A small sound classifier, trained from scratch: log mel input, arch preact_resnet.
Rows from block 8, named by matrix and row number. Rows with one number belong to one channel. Each number is 50 + 10 x the weight over its row's rms, rounded and kept within 0 to 99. All counts start at 0.
# convs0: first 3x3 conv, stride 2 (model.blocks.8.convs.0.weight, 384x192x3x3), inputs 88-109, a 3x3 kernel for each
# convs1: second 3x3 conv (model.blocks.8.convs.1.weight, 384x384x3x3, transposed), outputs 84-104, a 3x3 kernel for each
convs0.291:42 60 51 45 45 49 47 47 51 54 51 55 48 52 44 51 43 49 45 62 54 63 41 41 54 48 62 51 54 46 48 36 49 45 37 58 47 57 49 64 54 54 51 48 49 46 46 39 43 49 50 37 48 30 47 47 46 46 63 37 61 27 63 59 35 30 54 66 40 66 49 54 52 46 32 56 68 47 51 59 38 35 45 42 62 37 43 43 62 60 50 40 43 57 46 70 57 47 40 53 50 62 46 50 54 49 53 70 42 37 47 33 68 41 62 49 42 47 47 51 45 48 48 38 55 54 71 75 57 65 43 43 45 51 49 81 33 68 53 48 58 44 72 63 48 26 39 44 48 50 66 60 46 42 51 50 59 73 51 42 40 45 30 48 50 77 57 57 48 55 49 36 49 49 43 43 36 59 27 43 41 43 41 51 58 55 38 40 42 51 56 51 45 32 43 32 46 49
convs1.291:32 54 31 57 37 68 54 44 45 32 67 42 37 56 76 48 38 45 45 61 43 46 48 58 53 68 29 66 41 43 48 66 55 55 35 44 73 42 47 47 47 55 45 63 55 50 28 21 39 46 59 32 26 58 42 61 52 43 59 35 36 35 59 51 77 77 36 41 64 47 52 51 44 39 41 67 62 46 53 63 65 36 38 66 57 53 45 51 51 47 34 39 49 53 47 51 50 48 43 48 36 36 44 57 35 43 48 53 54 23 39 41 29 72 55 61 62 61 32 51 43 70 36 55 46 56 60 28 33 55 37 56 48 39 59 61 47 44 47 50 52 48 61 57 57 44 51 47 65 57 55 59 39 56 49 66 39 57 71 47 44 55 47 50 72 50 45 45 57 44 58 57 41 52 41 57 40 54 52 63 51 47 45 44 51 42 52 52 31
convs0.292:79 30 22 72 49 58 27 27 75 50 49 45 54 40 51 51 50 42 55 45 40 31 49 55 41 36 54 61 39 31 44 44 50 55 52 55 60 62 50 55 64 51 42 45 59 46 50 42 36 53 76 45 35 35 37 61 53 26 53 60 63 39 57 51 37 54 64 58 54 38 45 70 46 46 48 47 51 46 54 39 55 41 42 42 45 54 53 63 38 47 45 66 50 50 48 65 59 51 25 44 50 61 70 67 59 62 60 46 56 37 59 49 52 42 51 44 50 42 53 57 42 44 56 32 56 61 58 40 50 57 48 44 64 37 45 44 72 51 52 72 55 57 59 34 43 49 53 50 26 57 48 32 66 52 58 47 36 40 55 73 54 34 54 71 48 32 48 51 35 56 70 40 58 36 50 43 44 54 48 49 68 53 57 49 74 52 75 41 46 35 58 71 48 39 50 59 49 44
convs1.292:50 39 56 42 60 47 68 56 55 42 56 47 69 33 50 66 69 41 50 49 55 37 32 39 28 54 40 60 35 67 49 46 41 48 60 72 46 63 45 53 54 42 66 46 48 62 54 37 77 49 58 64 54 26 52 51 52 60 58 45 71 28 51 48 52 42 50 51 43 39 42 56 36 55 24 49 55 45 39 58 58 35 48 57 46 65 44 53 73 43 32 64 55 48 42 60 60 44 47 29 48 66 52 42 41 28 60 49 57 41 39 62 43 42 56 55 69 39 23 43 40 39 61 60 51 57 57 43 35 51 42 62 57 51 51 62 40 77 41 41 36 68 32 50 53 50 44 49 64 49 56 41 67 57 47 42 39 43 65 57 46 69 63 68 55 57 48 59 52 52 41 45 33 50 53 42 30 62 57 28 67 57 62 44 33 47 63 60 45
convs0.293:61 59 71 44 44 51 47 48 47 56 41 49 61 56 63 59 69 51 36 47 47 38 45 48 52 53 53 61 41 47 61 45 50 49 68 55 57 47 49 51 54 45 45 39 60 54 51 60 56 58 31 50 41 66 43 51 65 59 49 62 23 51 39 36 65 43 49 52 57 53 37 34 51 46 59 69 51 58 49 50 49 60 45 43 42 41 45 59 43 46 61 41 56 38 50 43 52 30 55 52 66 68 48 32 52 38 75 51 48 37 53 63 40 46 52 44 35 54 40 57 54 56 50 58 47 58 75 57 45 60 38 31 62 31 63 62 36 61 47 28 46 44 42 49 48 64 54 58 49 62 54 48 50 44 49 68 58 47 39 45 53 45 46 37 51 32 35 62 57 58 43 36 45 58 53 56 40 54 42 56 40 53 53 53 69 56 44 36 58 55 46 47 53 55 49 53 45 45
convs1.293:42 52 48 39 41 59 51 39 49 52 56 38 44 57 54 45 41 58 25 37 52 41 31 43 61 62 46 60 56 42 37 57 51 48 21 41 51 38 39 37 51 54 50 51 54 54 51 59 54 48 58 48 46 54 51 48 67 54 56 45 63 52 38 38 40 34 59 45 46 58 35 48 56 54 46 37 60 46 48 48 46 47 44 59 39 38 37 42 58 49 58 56 46 55 51 47 33 52 37 44 48 44 51 53 47 35 46 54 52 49 59 42 57 64 50 33 56 49 68 40 57 66 54 54 40 43 47 40 57 44 46 47 31 36 38 53 46 55 43 56 48 58 59 56 51 29 64 64 44 36 43 52 54 70 62 33 52 50 50 52 57 44 69 56 69 59 69 28 30 44 44 34 53 23 51 65 67 50 45 63 51 53 52 38 57 51 62 49 45
convs0.294:47 61 59 65 48 62 51 45 55 64 78 55 49 59 41 55 60 57 46 45 38 52 34 34 51 43 45 54 34 53 55 51 59 52 46 49 48 63 42 55 39 43 50 60 64 47 46 38 45 51 45 52 40 75 44 46 58 49 45 50 48 49 61 33 59 55 41 49 53 61 60 36 31 47 65 54 53 51 35 40 64 38 53 44 54 27 49 44 39 63 45 56 69 51 66 56 59 48 59 40 55 61 40 59 58 43 47 54 50 36 50 48 72 63 47 37 40 34 59 52 60 45 43 57 44 35 51 48 47 69 54 42 57 50 41 34 62 35 67 37 48 46 57 60 47 33 44 49 51 45 54 41 60 44 42 66 45 55 66 58 46 49 53 47 43 76 66 41 45 56 44 27 48 46 45 64 42 57 42 52 41 40 44 46 60 55 42 50 56 52 38 51 33 38 51 51 56 32
convs1.294:65 60 31 47 39 75 55 47 37 53 55 56 49 46 54 52 41 41 31 34 56 56 43 58 41 38 50 71 46 42 55 61 48 59 41 50 53 45 57 59 26 53 51 46 47 53 57 42 56 58 48 51 58 34 29 54 49 45 57 58 57 41 38 39 54 39 40 63 54 54 46 54 60 38 59 37 65 29 66 34 41 48 55 40 54 50 51 18 62 55 51 48 46 56 69 66 48 51 33 42 66 51 55 48 50 50 42 51 54 30 52 40 37 45 49 35 31 61 57 73 56 43 49 47 51 42 65 40 29 54 55 42 47 48 42 36 46 58 53 21 56 43 43 46 31 47 45 36 46 55 39 55 53 30 43 45 44 36 59 43 44 47 45 41 45 47 59 40 62 59 22 59 57 56 49 52 45 43 45 48 53 48 55 38 58 48 36 40 54
convs0.295:54 36 47 65 57 45 45 51 32 48 62 35 36 47 58 49 44 52 54 40 54 51 49 50 60 60 63 21 34 33 41 42 40 61 44 53 31 57 54 32 51 63 64 35 57 45 39 48 50 63 49 64 32 64 44 57 53 48 62 43 50 55 54 50 66 29 61 64 50 52 54 54 39 39 35 51 54 49 32 58 80 50 27 25 30 48 47 52 49 62 29 58 60 41 50 52 44 55 62 57 38 43 46 58 39 67 53 53 51 59 46 53 43 50 55 57 42 40 39 68 50 33 45 48 51 36 39 61 42 41 68 57 64 33 63 77 71 53 66 73 39 68 48 55 56 63 43 37 44 34 50 54 57 36 52 51 57 37 49 45 37 59 40 26 50 55 41 65 70 60 47 53 55 54 63 53 66 48 57 43 57 71 65 58 55 48 52 55 46 54 56 42 46 53 33 74 67 49
convs1.295:52 46 31 54 38 33 40 51 53 35 72 30 38 68 48 36 49 53 52 56 53 62 54 78 58 50 38 56 58 38 35 31 60 39 53 53 46 42 49 47 70 72 48 75 60 46 65 54 46 47 23 48 42 57 50 49 44 66 43 47 58 40 50 59 44 49 48 44 35 37 35 57 55 44 46 44 52 61 49 42 44 55 51 55 51 62 45 62 46 45 34 39 29 52 42 37 46 53 38 52 42 54 52 44 44 47 48 57 70 37 49 51 55 53 40 40 38 50 69 42 56 52 45 49 52 37 67 45 36 56 46 60 65 52 47 34 30 69 41 49 58 56 62 52 60 44 42 42 57 47 62 57 49 54 35 54 58 23 44 70 45 31 32 52 35 40 64 54 50 64 50 37 58 39 61 51 64 48 57 46 59 46 46 58 46 51 70 41 57
convs0.296:65 53 45 57 38 48 55 59 52 39 55 55 40 46 26 55 53 41 50 48 54 35 54 43 44 55 48 36 49 50 59 55 41 67 49 33 49 38 67 62 59 44 58 48 58 43 47 50 46 43 43 59 50 49 43 44 48 62 58 71 50 55 43 57 49 42 54 55 57 46 39 34 47 47 54 53 49 48 38 39 47 51 53 65 63 30 49 55 49 35 48 46 67 58 50 44 55 54 38 46 58 72 35 52 40 47 49 44 52 63 36 40 49 53 42 48 37 34 46 48 50 31 31 45 43 37 45 51 51 50 49 52 48 44 48 40 38 55 39 62 38 46 63 56 38 21 51 44 38 29 62 50 55 59 65 60 35 38 40 51 35 52 39 50 44 64 51 42 47 44 66 27 38 49 64 52 50 46 46 29 61 52 57 51 45 42 51 49 34 50 42 53 45 47 47 57 54 49
convs1.296:48 66 40 50 55 53 58 51 36 55 64 50 37 39 54 38 44 43 37 65 40 40 60 48 48 46 57 68 70 56 31 54 53 67 46 44 63 53 44 57 52 33 54 40 45 45 48 53 53 36 51 51 56 45 66 49 49 49 44 43 43 48 45 61 37 47 39 44 58 43 35 36 69 54 23 46 52 57 46 49 45 46 51 63 44 66 52 39 46 41 65 65 57 36 47 53 55 47 45 49 35 45 47 36 40 50 56 59 47 45 31 53 50 47 46 40 44 46 55 51 45 38 57 52 52 40 51 64 27 40 49 52 45 45 47 79 51 56 42 60 54 38 51 50 61 65 53 56 50 54 64 48 51 54 49 56 41 53 52 32 34 44 57 45 61 29 46 67 39 59 58 50 58 52 50 56 43 36 63 49 52 32 43 61 40 50 47 39 40
convs0.297:55 52 52 58 46 49 50 65 37 68 50 51 47 46 46 48 54 75 49 54 51 47 44 42 45 35 48 54 47 43 47 58 64 59 49 55 46 62 54 70 36 47 56 53 61 57 51 33 51 41 53 45 38 55 52 54 45 41 29 45 53 54 46 40 36 64 60 55 75 37 63 50 47 61 51 32 70 58 59 48 49 51 62 53 45 60 62 43 46 36 51 42 30 48 30 42 39 42 40 56 63 48 62 51 39 47 53 48 74 51 53 49 45 45 54 54 53 53 48 42 50 44 56 61 47 61 44 54 46 69 63 53 47 59 41 40 41 61 47 50 52 44 52 52 58 47 51 61 38 40 59 59 46 67 62 57 57 67 46 52 51 75 50 36 37 60 49 72 48 48 80 61 47 49 55 56 43 42 47 46 50 54 48 53 48 43 58 51 47 68 55 33 49 40 51 46 36 61
convs1.297:52 53 49 56 55 70 49 52 51 51 51 37 43 51 63 49 54 44 37 37 29 53 43 69 66 59 44 47 61 66 55 33 37 37 40 67 60 72 42 32 64 47 52 49 55 43 22 54 51 41 62 61 50 65 48 56 37 58 50 51 51 61 70 55 57 59 38 41 44 54 50 54 48 52 33 45 49 43 53 56 41 42 34 44 43 52 55 41 41 50 55 71 50 44 22 44 49 63 77 45 42 46 46 44 54 49 52 46 52 57 35 46 37 53 74 63 60 63 40 52 60 56 38 53 47 49 60 60 50 57 40 70 46 50 52 44 35 39 58 45 46 52 56 47 50 53 47 40 33 54 62 55 53 44 36 54 37 29 49 53 26 48 67 47 51 59 39 44 51 35 51 62 44 48 46 67 63 47 65 27 43 42 58 39 57 71 40 64 55
convs0.298:35 39 43 51 42 53 46 47 45 43 41 51 44 47 53 34 53 58 46 45 46 59 50 43 44 39 42 40 52 66 49 58 52 40 43 54 62 42 71 51 65 56 52 50 54 49 47 34 38 49 56 54 51 57 54 35 47 43 66 55 51 47 59 43 52 49 55 59 51 39 52 54 54 69 59 49 61 42 51 40 48 54 52 51 51 46 59 43 46 46 51 58 45 35 41 66 57 78 62 51 53 49 49 47 66 60 51 62 59 25 54 57 60 47 52 48 65 57 57 67 40 68 67 50 48 39 52 53 39 63 52 53 44 54 50 53 55 41 59 60 56 56 52 58 48 51 38 51 49 62 39 49 42 71 49 35 43 54 36 35 50 59 58 44 51 54 63 55 50 53 47 48 34 40 35 28 58 39 58 60 39 39 42 30 39 51 59 33 31 54 63 44 44 41 45 52 69 54
convs1.298:46 41 57 36 49 46 51 34 42 59 60 42 51 58 36 44 43 43 64 55 28 52 45 63 40 43 64 41 72 58 60 44 54 75 59 43 80 39 67 49 51 67 51 49 34 62 51 49 37 62 36 46 51 52 50 52 53 49 39 43 36 47 28 42 37 39 54 50 31 45 48 56 38 37 56 45 46 55 53 50 57 54 46 50 57 69 46 34 61 61 35 56 44 45 46 64 50 52 55 62 35 47 46 50 42 60 46 44 57 46 62 69 48 47 39 56 49 63 39 46 32 64 55 38 55 57 58 55 56 37 41 58 50 55 53 48 67 42 42 50 43 50 49 66 55 63 39 41 50 41 34 61 43 46 46 48 53 45 39 43 48 39 40 55 51 58 52 45 61 57 45 87 41 48 47 47 52 68 62 38 49 60 44 49 38 49 70 54 40
convs0.299:44 44 33 51 26 33 41 37 55 31 42 50 51 43 34 44 37 35 58 51 70 46 37 56 57 50 72 41 55 43 43 55 55 53 56 40 57 58 53 50 49 55 51 20 58 45 61 49 45 30 62 47 49 47 39 48 50 54 35 38 63 63 35 52 51 37 48 44 38 41 56 45 49 31 43 49 34 64 40 68 52 54 55 51 40 46 43 61 58 60 48 45 41 58 41 61 58 61 39 61 75 54 47 45 65 45 55 44 52 54 58 46 49 46 55 43 48 39 56 44 39 56 56 34 46 48 29 37 30 44 55 39 46 27 51 65 48 44 47 57 39 45 60 58 48 54 58 51 42 54 60 58 64 58 46 66 41 43 57 49 43 30 49 57 38 49 43 54 28 52 48 48 61 45 52 62 48 47 48 59 38 72 57 38 58 45 55 41 45 44 56 42 47 61 63 59 47 52
convs1.299:38 42 59 44 43 61 65 53 58 39 44 30 52 35 37 44 51 57 60 45 49 51 66 41 43 51 53 40 40 58 40 56 63 52 68 57 52 53 84 65 38 35 58 36 48 28 54 76 32 57 33 57 52 54 52 35 42 57 43 44 54 52 31 60 33 29 33 62 51 54 74 59 40 62 58 49 51 60 32 51 64 41 49 77 56 46 48 36 37 38 49 46 53 35 39 64 49 52 42 57 53 40 41 35 38 28 63 43 45 48 68 42 37 31 54 51 53 58 47 43 51 29 73 58 50 56 46 43 36 30 36 48 52 48 43 39 44 37 62 39 43 42 62 55 59 62 58 54 56 44 49 58 49 60 40 50 51 55 38 54 57 55 56 57 51 49 45 34 48 50 34 47 29 43 78 63 53 39 47 58 33 38 47 31 39 36 44 38 54
convs0.300:40 58 45 63 27 48 62 31 32 51 34 44 46 51 61 56 50 57 50 62 53 42 46 54 48 47 58 67 81 65 49 52 42 70 57 49 57 43 34 38 64 41 36 57 50 57 51 57 24 46 32 66 46 42 37 64 29 65 35 78 32 39 50 41 49 44 40 45 59 57 41 54 63 62 57 40 53 54 50 39 66 49 61 50 51 62 52 48 43 64 53 62 57 51 74 60 61 36 64 55 47 55 51 51 59 57 37 48 63 45 54 39 47 43 50 45 53 62 47 44 73 70 61 55 52 50 37 48 38 50 47 66 61 58 50 41 51 55 50 52 52 24 49 35 55 62 35 64 66 48 32 35 49 63 51 44 55 56 40 53 31 45 52 44 57 55 47 35 47 34 62 56 60 43 43 37 44 35 50 54 40 60 62 40 59 65 47 32 52 42 47 45 47 38 37 53 53 43
convs1.300:45 51 59 43 43 48 64 50 43 57 54 54 47 49 48 46 42 61 41 42 45 55 55 65 63 68 22 62 38 20 40 63 62 56 60 57 40 41 57 48 49 34 39 54 82 27 37 48 58 52 68 50 34 39 32 46 57 45 51 47 51 54 43 46 43 47 52 60 59 60 41 47 54 56 41 57 68 54 51 46 44 60 82 55 60 55 57 37 36 46 54 57 65 47 48 39 60 64 59 52 65 46 42 50 54 74 70 40 48 43 52 68 47 39 41 64 41 58 55 42 49 66 22 79 37 63 72 39 49 45 57 39 50 38 47 58 57 40 71 53 53 46 40 52 38 32 58 61 50 28 48 46 64 43 50 56 52 44 50 51 42 48 54 55 54 38 84 37 43 57 47 66 71 58 45 39 51 54 36 60 56 46 34 43 53 58 46 42 39
convs0.301:69 52 35 55 53 37 52 53 40 49 38 49 55 50 55 34 37 67 54 46 48 62 54 69 41 44 35 43 49 40 28 52 51 44 60 40 59 59 38 62 49 33 53 56 60 55 51 56 66 45 55 48 44 30 53 59 43 40 66 47 52 64 37 46 39 38 58 46 43 47 56 34 30 70 66 62 38 47 41 45 58 51 54 48 54 60 46 53 46 51 41 43 50 58 47 56 58 71 57 55 52 46 53 36 82 53 34 45 43 46 47 54 35 41 40 44 60 66 43 50 42 47 63 45 41 65 38 48 53 56 40 27 68 49 52 63 52 53 42 45 71 42 35 45 47 47 55 58 51 53 58 48 52 47 59 55 41 55 31 51 40 55 62 53 64 78 67 39 54 43 45 48 30 47 50 59 54 52 55 51 48 42 51 66 54 56 34 52 57 29 52 39 44 44 49 44 56 37
convs1.301:39 43 71 40 54 53 60 48 49 36 41 55 64 51 50 43 65 37 53 42 44 54 51 43 54 57 50 44 35 54 37 57 65 46 64 38 68 55 34 38 45 74 62 48 35 32 55 39 28 46 61 48 44 47 48 56 34 47 38 41 43 57 47 53 52 42 44 17 47 50 48 44 33 31 56 51 67 48 50 44 53 48 51 46 51 59 52 59 41 58 54 49 31 43 45 47 56 72 34 49 40 38 37 50 48 44 54 46 40 56 51 34 44 51 55 65 42 33 45 66 51 55 37 58 57 39 71 40 51 50 51 59 53 60 49 26 37 34 22 50 52 53 49 62 56 67 39 41 44 56 62 58 50 52 42 50 49 59 38 60 56 56 49 45 27 55 54 57 58 60 45 42 47 56 36 46 40 36 56 52 66 34 59 53 49 58 66 43 52
convs0.302:44 38 57 61 36 32 62 41 44 42 54 63 52 38 67 65 59 40 38 42 41 54 51 49 36 54 60 37 40 58 53 47 40 54 49 52 61 67 54 44 62 38 32 39 41 61 37 53 49 50 69 49 62 69 52 42 60 63 44 46 52 39 38 59 51 60 52 54 48 41 61 61 75 54 44 50 42 47 86 63 43 48 36 41 49 42 51 47 49 44 53 37 45 64 61 47 56 49 46 44 57 63 49 46 64 52 39 41 29 52 33 54 46 68 45 62 38 55 42 75 50 53 50 49 45 67 61 48 45 50 67 52 56 53 45 61 46 36 54 50 52 37 53 48 44 35 32 50 59 50 52 49 61 57 53 38 61 39 91 50 33 53 71 52 61 45 56 40 61 58 42 30 51 47 63 59 51 52 39 41 50 46 45 30 47 56 39 49 44 68 59 65 57 64 52 63 54 48
convs1.302:57 60 46 66 44 58 63 54 66 57 56 46 43 51 39 46 60 62 49 57 36 62 68 54 61 67 51 47 38 55 43 44 58 67 44 64 44 43 52 36 49 59 46 33 82 42 49 61 67 44 57 57 58 61 60 43 35 45 59 52 48 59 51 58 43 57 53 43 45 49 44 52 38 53 49 34 33 59 49 54 35 53 48 43 37 33 77 60 56 61 45 51 63 58 41 66 47 55 45 42 39 80 48 51 49 57 71 52 51 46 32 54 46 46 37 47 44 34 82 44 49 46 41 54 53 60 45 37 54 35 63 37 45 41 64 61 23 37 41 61 53 56 48 61 42 46 40 55 53 45 67 42 53 35 66 57 29 42 64 45 46 45 45 49 57 38 51 48 45 63 76 61 58 51 58 53 46 46 49 50 50 60 63 65 57 41 60 38 49
convs0.303:46 51 62 63 39 45 49 52 59 47 57 31 51 41 54 57 43 53 51 40 37 65 51 56 52 52 51 61 45 39 52 58 38 64 51 51 46 42 47 53 59 56 38 43 50 46 54 52 43 62 47 57 44 36 54 42 40 59 44 55 54 63 46 51 41 49 50 56 58 63 73 60 53 38 39 38 68 48 68 65 41 60 52 73 53 46 43 65 47 58 46 45 33 69 58 47 53 64 43 56 40 41 44 51 49 44 46 36 49 45 56 19 47 33 61 45 53 58 34 49 55 35 57 35 32 44 46 48 35 31 52 64 54 44 33 50 33 56 43 42 48 40 50 31 39 48 32 43 55 56 60 70 50 34 29 50 52 47 46 52 50 41 72 54 66 34 51 45 44 41 49 56 55 77 55 49 66 51 55 54 49 49 58 55 39 53 41 52 60 42 69 70 64 53 48 65 51 44
convs1.303:64 52 66 43 47 53 52 55 56 39 45 61 42 55 33 55 57 32 60 43 47 43 51 51 61 48 47 16 61 60 29 59 66 56 43 60 49 51 33 43 74 49 57 30 69 54 61 50 72 55 43 58 55 46 57 46 64 37 56 63 43 49 57 55 53 67 50 63 68 51 59 38 46 64 58 42 57 45 59 57 50 48 47 60 44 45 44 66 40 51 45 54 48 60 64 45 48 39 42 62 77 51 46 37 44 53 50 44 42 50 91 40 39 56 57 48 29 53 58 33 42 53 60 54 50 54 55 37 60 43 53 45 63 71 56 52 59 65 36 62 56 35 49 64 43 61 57 41 42 44 48 38 47 47 58 44 56 55 44 39 50 53 43 68 48 48 66 66 34 42 51 61 64 57 40 39 68 67 59 39 42 81 68 46 43 65 55 55 51
convs0.304:46 38 54 48 46 57 55 68 64 63 44 80 55 49 54 60 43 53 43 57 57 60 52 46 36 45 64 42 41 54 68 48 37 65 57 63 58 29 60 54 24 49 32 60 38 59 25 59 50 66 51 48 64 44 33 49 53 49 35 38 47 39 46 47 53 54 53 61 53 70 56 47 61 55 39 49 60 41 47 47 41 45 46 44 38 69 55 36 47 54 38 31 40 35 50 37 52 45 47 54 67 63 52 52 38 52 41 53 58 42 40 63 40 48 47 39 53 45 39 52 55 47 43 45 51 48 40 62 54 52 38 44 44 62 56 50 52 41 47 46 56 47 64 51 53 49 46 61 54 53 47 53 49 45 53 51 49 68 77 49 54 76 53 44 36 35 55 34 58 38 48 63 48 27 52 40 43 40 39 67 47 54 52 37 55 45 37 48 45 41 58 74 53 30 61 51 60 43
convs1.304:58 65 30 42 57 64 55 45 57 67 44 41 31 31 56 42 47 50 55 63 37 49 41 66 46 31 66 37 47 40 55 52 66 68 26 49 47 46 46 66 39 53 45 66 61 52 46 44 48 45 93 55 31 61 40 38 48 36 44 33 49 46 57 59 46 55 40 46 58 45 31 41 53 52 55 44 61 46 56 42 54 48 62 53 44 34 31 51 40 46 52 57 58 59 47 56 42 37 26 45 55 37 54 46 60 57 45 45 51 50 67 61 51 50 52 54 71 45 57 51 53 47 59 57 58 43 57 51 64 36 60 56 61 51 69 58 39 27 39 45 55 58 48 44 53 45 50 50 70 43 54 60 52 41 56 46 47 31 45 44 48 40 57 49 50 33 59 53 54 46 44 56 52 59 60 45 44 47 55 66 37 39 46 54 48 53 73 55 51
convs0.305:56 68 56 41 56 52 45 62 42 55 53 54 41 57 31 38 47 60 29 56 41 45 36 45 43 49 63 62 53 58 52 35 56 49 37 36 51 55 50 46 57 37 49 53 64 55 36 60 63 35 48 44 41 52 46 46 48 50 48 45 58 42 54 49 49 54 59 43 61 47 44 34 65 59 58 28 36 74 43 43 42 52 61 45 57 45 52 58 55 42 33 45 47 33 54 45 45 57 55 43 43 40 41 48 59 48 21 46 39 42 57 59 47 45 45 54 42 46 55 42 42 48 60 55 50 50 39 43 39 43 51 30 39 56 64 51 45 66 34 53 46 60 41 39 45 52 57 43 49 58 33 54 71 42 50 41 59 61 46 63 56 45 59 43 47 49 53 42 45 52 27 49 52 45 50 49 38 41 70 46 53 64 49 58 35 73 48 36 33 34 40 54 50 61 61 54 64 44
convs1.305:39 43 56 41 53 50 43 40 52 61 74 60 71 45 47 61 47 52 49 48 50 42 52 51 43 63 64 32 41 60 43 50 64 65 51 32 40 70 26 45 38 48 55 26 68 47 54 37 51 50 51 54 43 62 52 57 31 42 60 52 59 56 53 54 41 65 57 56 40 41 48 56 33 64 60 47 65 40 43 61 61 47 42 56 31 30 31 51 49 58 63 64 52 66 47 43 47 51 37 58 56 59 33 47 57 50 78 53 57 41 59 50 40 53 62 47 51 57 29 69 54 53 61 50 54 44 52 50 61 50 51 53 49 47 37 44 48 52 48 44 51 45 46 63 62 59 42 68 34 50 54 64 44 46 63 34 54 61 44 50 51 53 33 52 36 43 61 63 51 67 47 34 47 36 55 59 44 70 53 41 54 50 49 58 33 46 52 51 24
convs0.306:74 47 45 62 41 40 48 51 54 73 28 31 51 56 56 49 47 51 41 67 65 32 48 59 39 41 52 48 54 53 60 51 52 56 44 56 44 52 59 56 59 31 69 60 30 63 59 44 31 62 52 63 37 67 55 39 45 39 42 44 53 54 60 48 47 39 63 45 39 25 36 51 55 46 35 44 47 66 54 45 57 40 47 52 45 54 53 48 56 56 51 57 47 42 44 68 55 46 49 74 44 47 42 70 47 43 52 65 47 45 43 58 52 58 40 52 52 46 47 51 57 55 61 38 51 75 33 45 71 48 59 61 52 51 52 53 65 46 48 58 54 61 35 46 41 36 38 50 48 41 48 56 52 59 30 41 58 48 56 44 51 51 55 49 48 64 52 58 42 49 37 50 37 47 31 37 44 61 52 46 54 74 43 35 40 45 55 36 56 44 41 53 52 36 46 44 41 44
convs1.306:67 40 55 50 58 49 43 56 48 51 58 55 55 45 49 58 52 47 56 55 55 63 53 59 36 53 64 58 80 52 48 46 49 46 45 65 52 37 49 59 42 45 59 63 52 51 51 48 39 50 53 40 57 52 62 41 50 35 60 42 42 62 38 43 40 62 62 54 32 41 46 38 60 69 47 39 49 54 53 61 47 57 45 50 48 43 48 69 59 46 45 57 69 47 49 36 59 49 61 47 54 47 62 58 58 46 35 46 38 37 48 45 54 55 42 62 54 50 49 43 41 51 44 32 49 54 68 50 58 44 45 61 55 52 64 53 39 37 44 26 45 39 53 51 49 61 50 48 41 44 63 54 42 52 59 34 44 50 61 51 51 39 65 80 57 39 65 45 30 53 41 64 61 56 45 41 43 49 54 47 41 44 35 35 39 55 43 64 44
convs0.307:39 53 53 59 52 63 34 52 46 49 47 49 57 45 42 41 45 54 32 58 52 37 35 59 57 37 45 48 35 30 38 36 58 56 81 61 41 34 34 75 36 52 49 47 49 54 45 49 53 48 44 46 52 44 59 49 46 52 64 42 47 30 49 54 64 49 35 59 58 51 40 41 52 50 45 49 40 40 63 55 53 41 39 39 75 64 44 61 57 54 52 59 63 53 73 70 39 63 78 59 47 30 47 37 73 47 45 40 65 45 39 59 48 46 54 39 69 39 46 58 48 37 51 42 62 54 52 33 37 42 64 50 50 51 51 50 58 72 52 42 55 38 59 61 61 48 37 40 58 51 52 73 41 60 30 64 40 59 44 52 35 42 44 45 41 61 48 52 61 48 51 56 32 32 39 54 55 45 53 31 63 56 55 35 38 38 49 39 28 44 53 42 54 54 50 56 44 53
convs1.307:36 57 51 41 48 45 33 51 44 59 61 44 53 52 72 58 64 67 52 62 68 31 35 66 65 38 46 36 40 64 62 56 37 27 50 50 35 44 43 49 58 66 46 56 58 61 41 28 51 46 40 56 56 56 42 51 51 50 38 51 58 38 45 53 65 55 49 44 54 50 45 51 45 57 62 40 48 44 55 29 46 60 55 42 49 47 50 47 51 50 45 46 63 57 46 39 47 54 72 41 40 48 41 42 43 50 32 54 44 54 66 45 68 40 61 53 43 40 42 48 47 46 52 53 52 33 51 47 41 54 37 72 46 33 58 60 54 49 44 33 43 36 54 63 50 52 56 49 56 55 48 44 32 37 60 52 37 36 63 65 46 42 40 48 40 34 50 57 57 51 46 63 62 42 54 43 51 36 39 42 51 42 38 43 45 63 35 51 59
convs0.308:52 50 52 60 58 44 51 51 45 81 70 67 49 48 49 42 49 54 63 65 73 53 38 57 39 74 87 56 63 62 40 60 62 58 43 35 47 52 39 59 51 34 58 45 34 54 30 62 51 46 33 65 47 61 55 48 50 72 61 49 51 53 55 43 54 67 47 57 63 50 48 49 31 67 59 67 44 85 49 52 43 50 37 45 49 36 52 46 66 51 60 46 60 42 44 51 46 42 44 32 74 66 51 53 45 61 45 51 59 57 47 51 37 43 55 42 51 50 53 41 53 49 29 49 66 60 48 37 94 52 61 40 48 54 46 74 35 39 52 42 59 61 29 46 64 46 59 40 60 43 30 52 54 49 51 47 57 40 42 71 44 30 43 52 55 31 54 40 57 51 54 36 59 41 46 44 46 33 57 54 51 55 52 44 46 68 52 44 54 69 53 53 42 42 41 47 49 42
convs1.308:55 66 51 50 54 50 52 42 56 50 42 62 45 52 26 46 50 53 29 53 39 39 28 48 43 51 51 44 44 53 63 40 41 39 59 52 56 37 58 68 49 42 23 66 25 55 46 49 46 42 31 41 34 43 68 46 32 59 50 59 66 44 27 56 48 49 55 42 49 46 54 64 48 36 48 48 46 60 43 59 44 37 49 32 50 43 64 39 31 33 47 73 54 58 74 62 63 46 37 64 58 56 57 45 43 41 53 51 32 44 52 72 61 38 65 42 60 60 29 51 66 55 42 36 63 35 48 65 52 65 43 66 46 45 46 33 75 47 46 50 50 46 58 49 56 61 57 44 44 67 52 41 41 63 59 46 56 38 50 38 46 49 45 42 50 60 46 51 23 37 56 48 71 55 46 41 53 45 57 25 41 55 58 65 61 50 37 31 49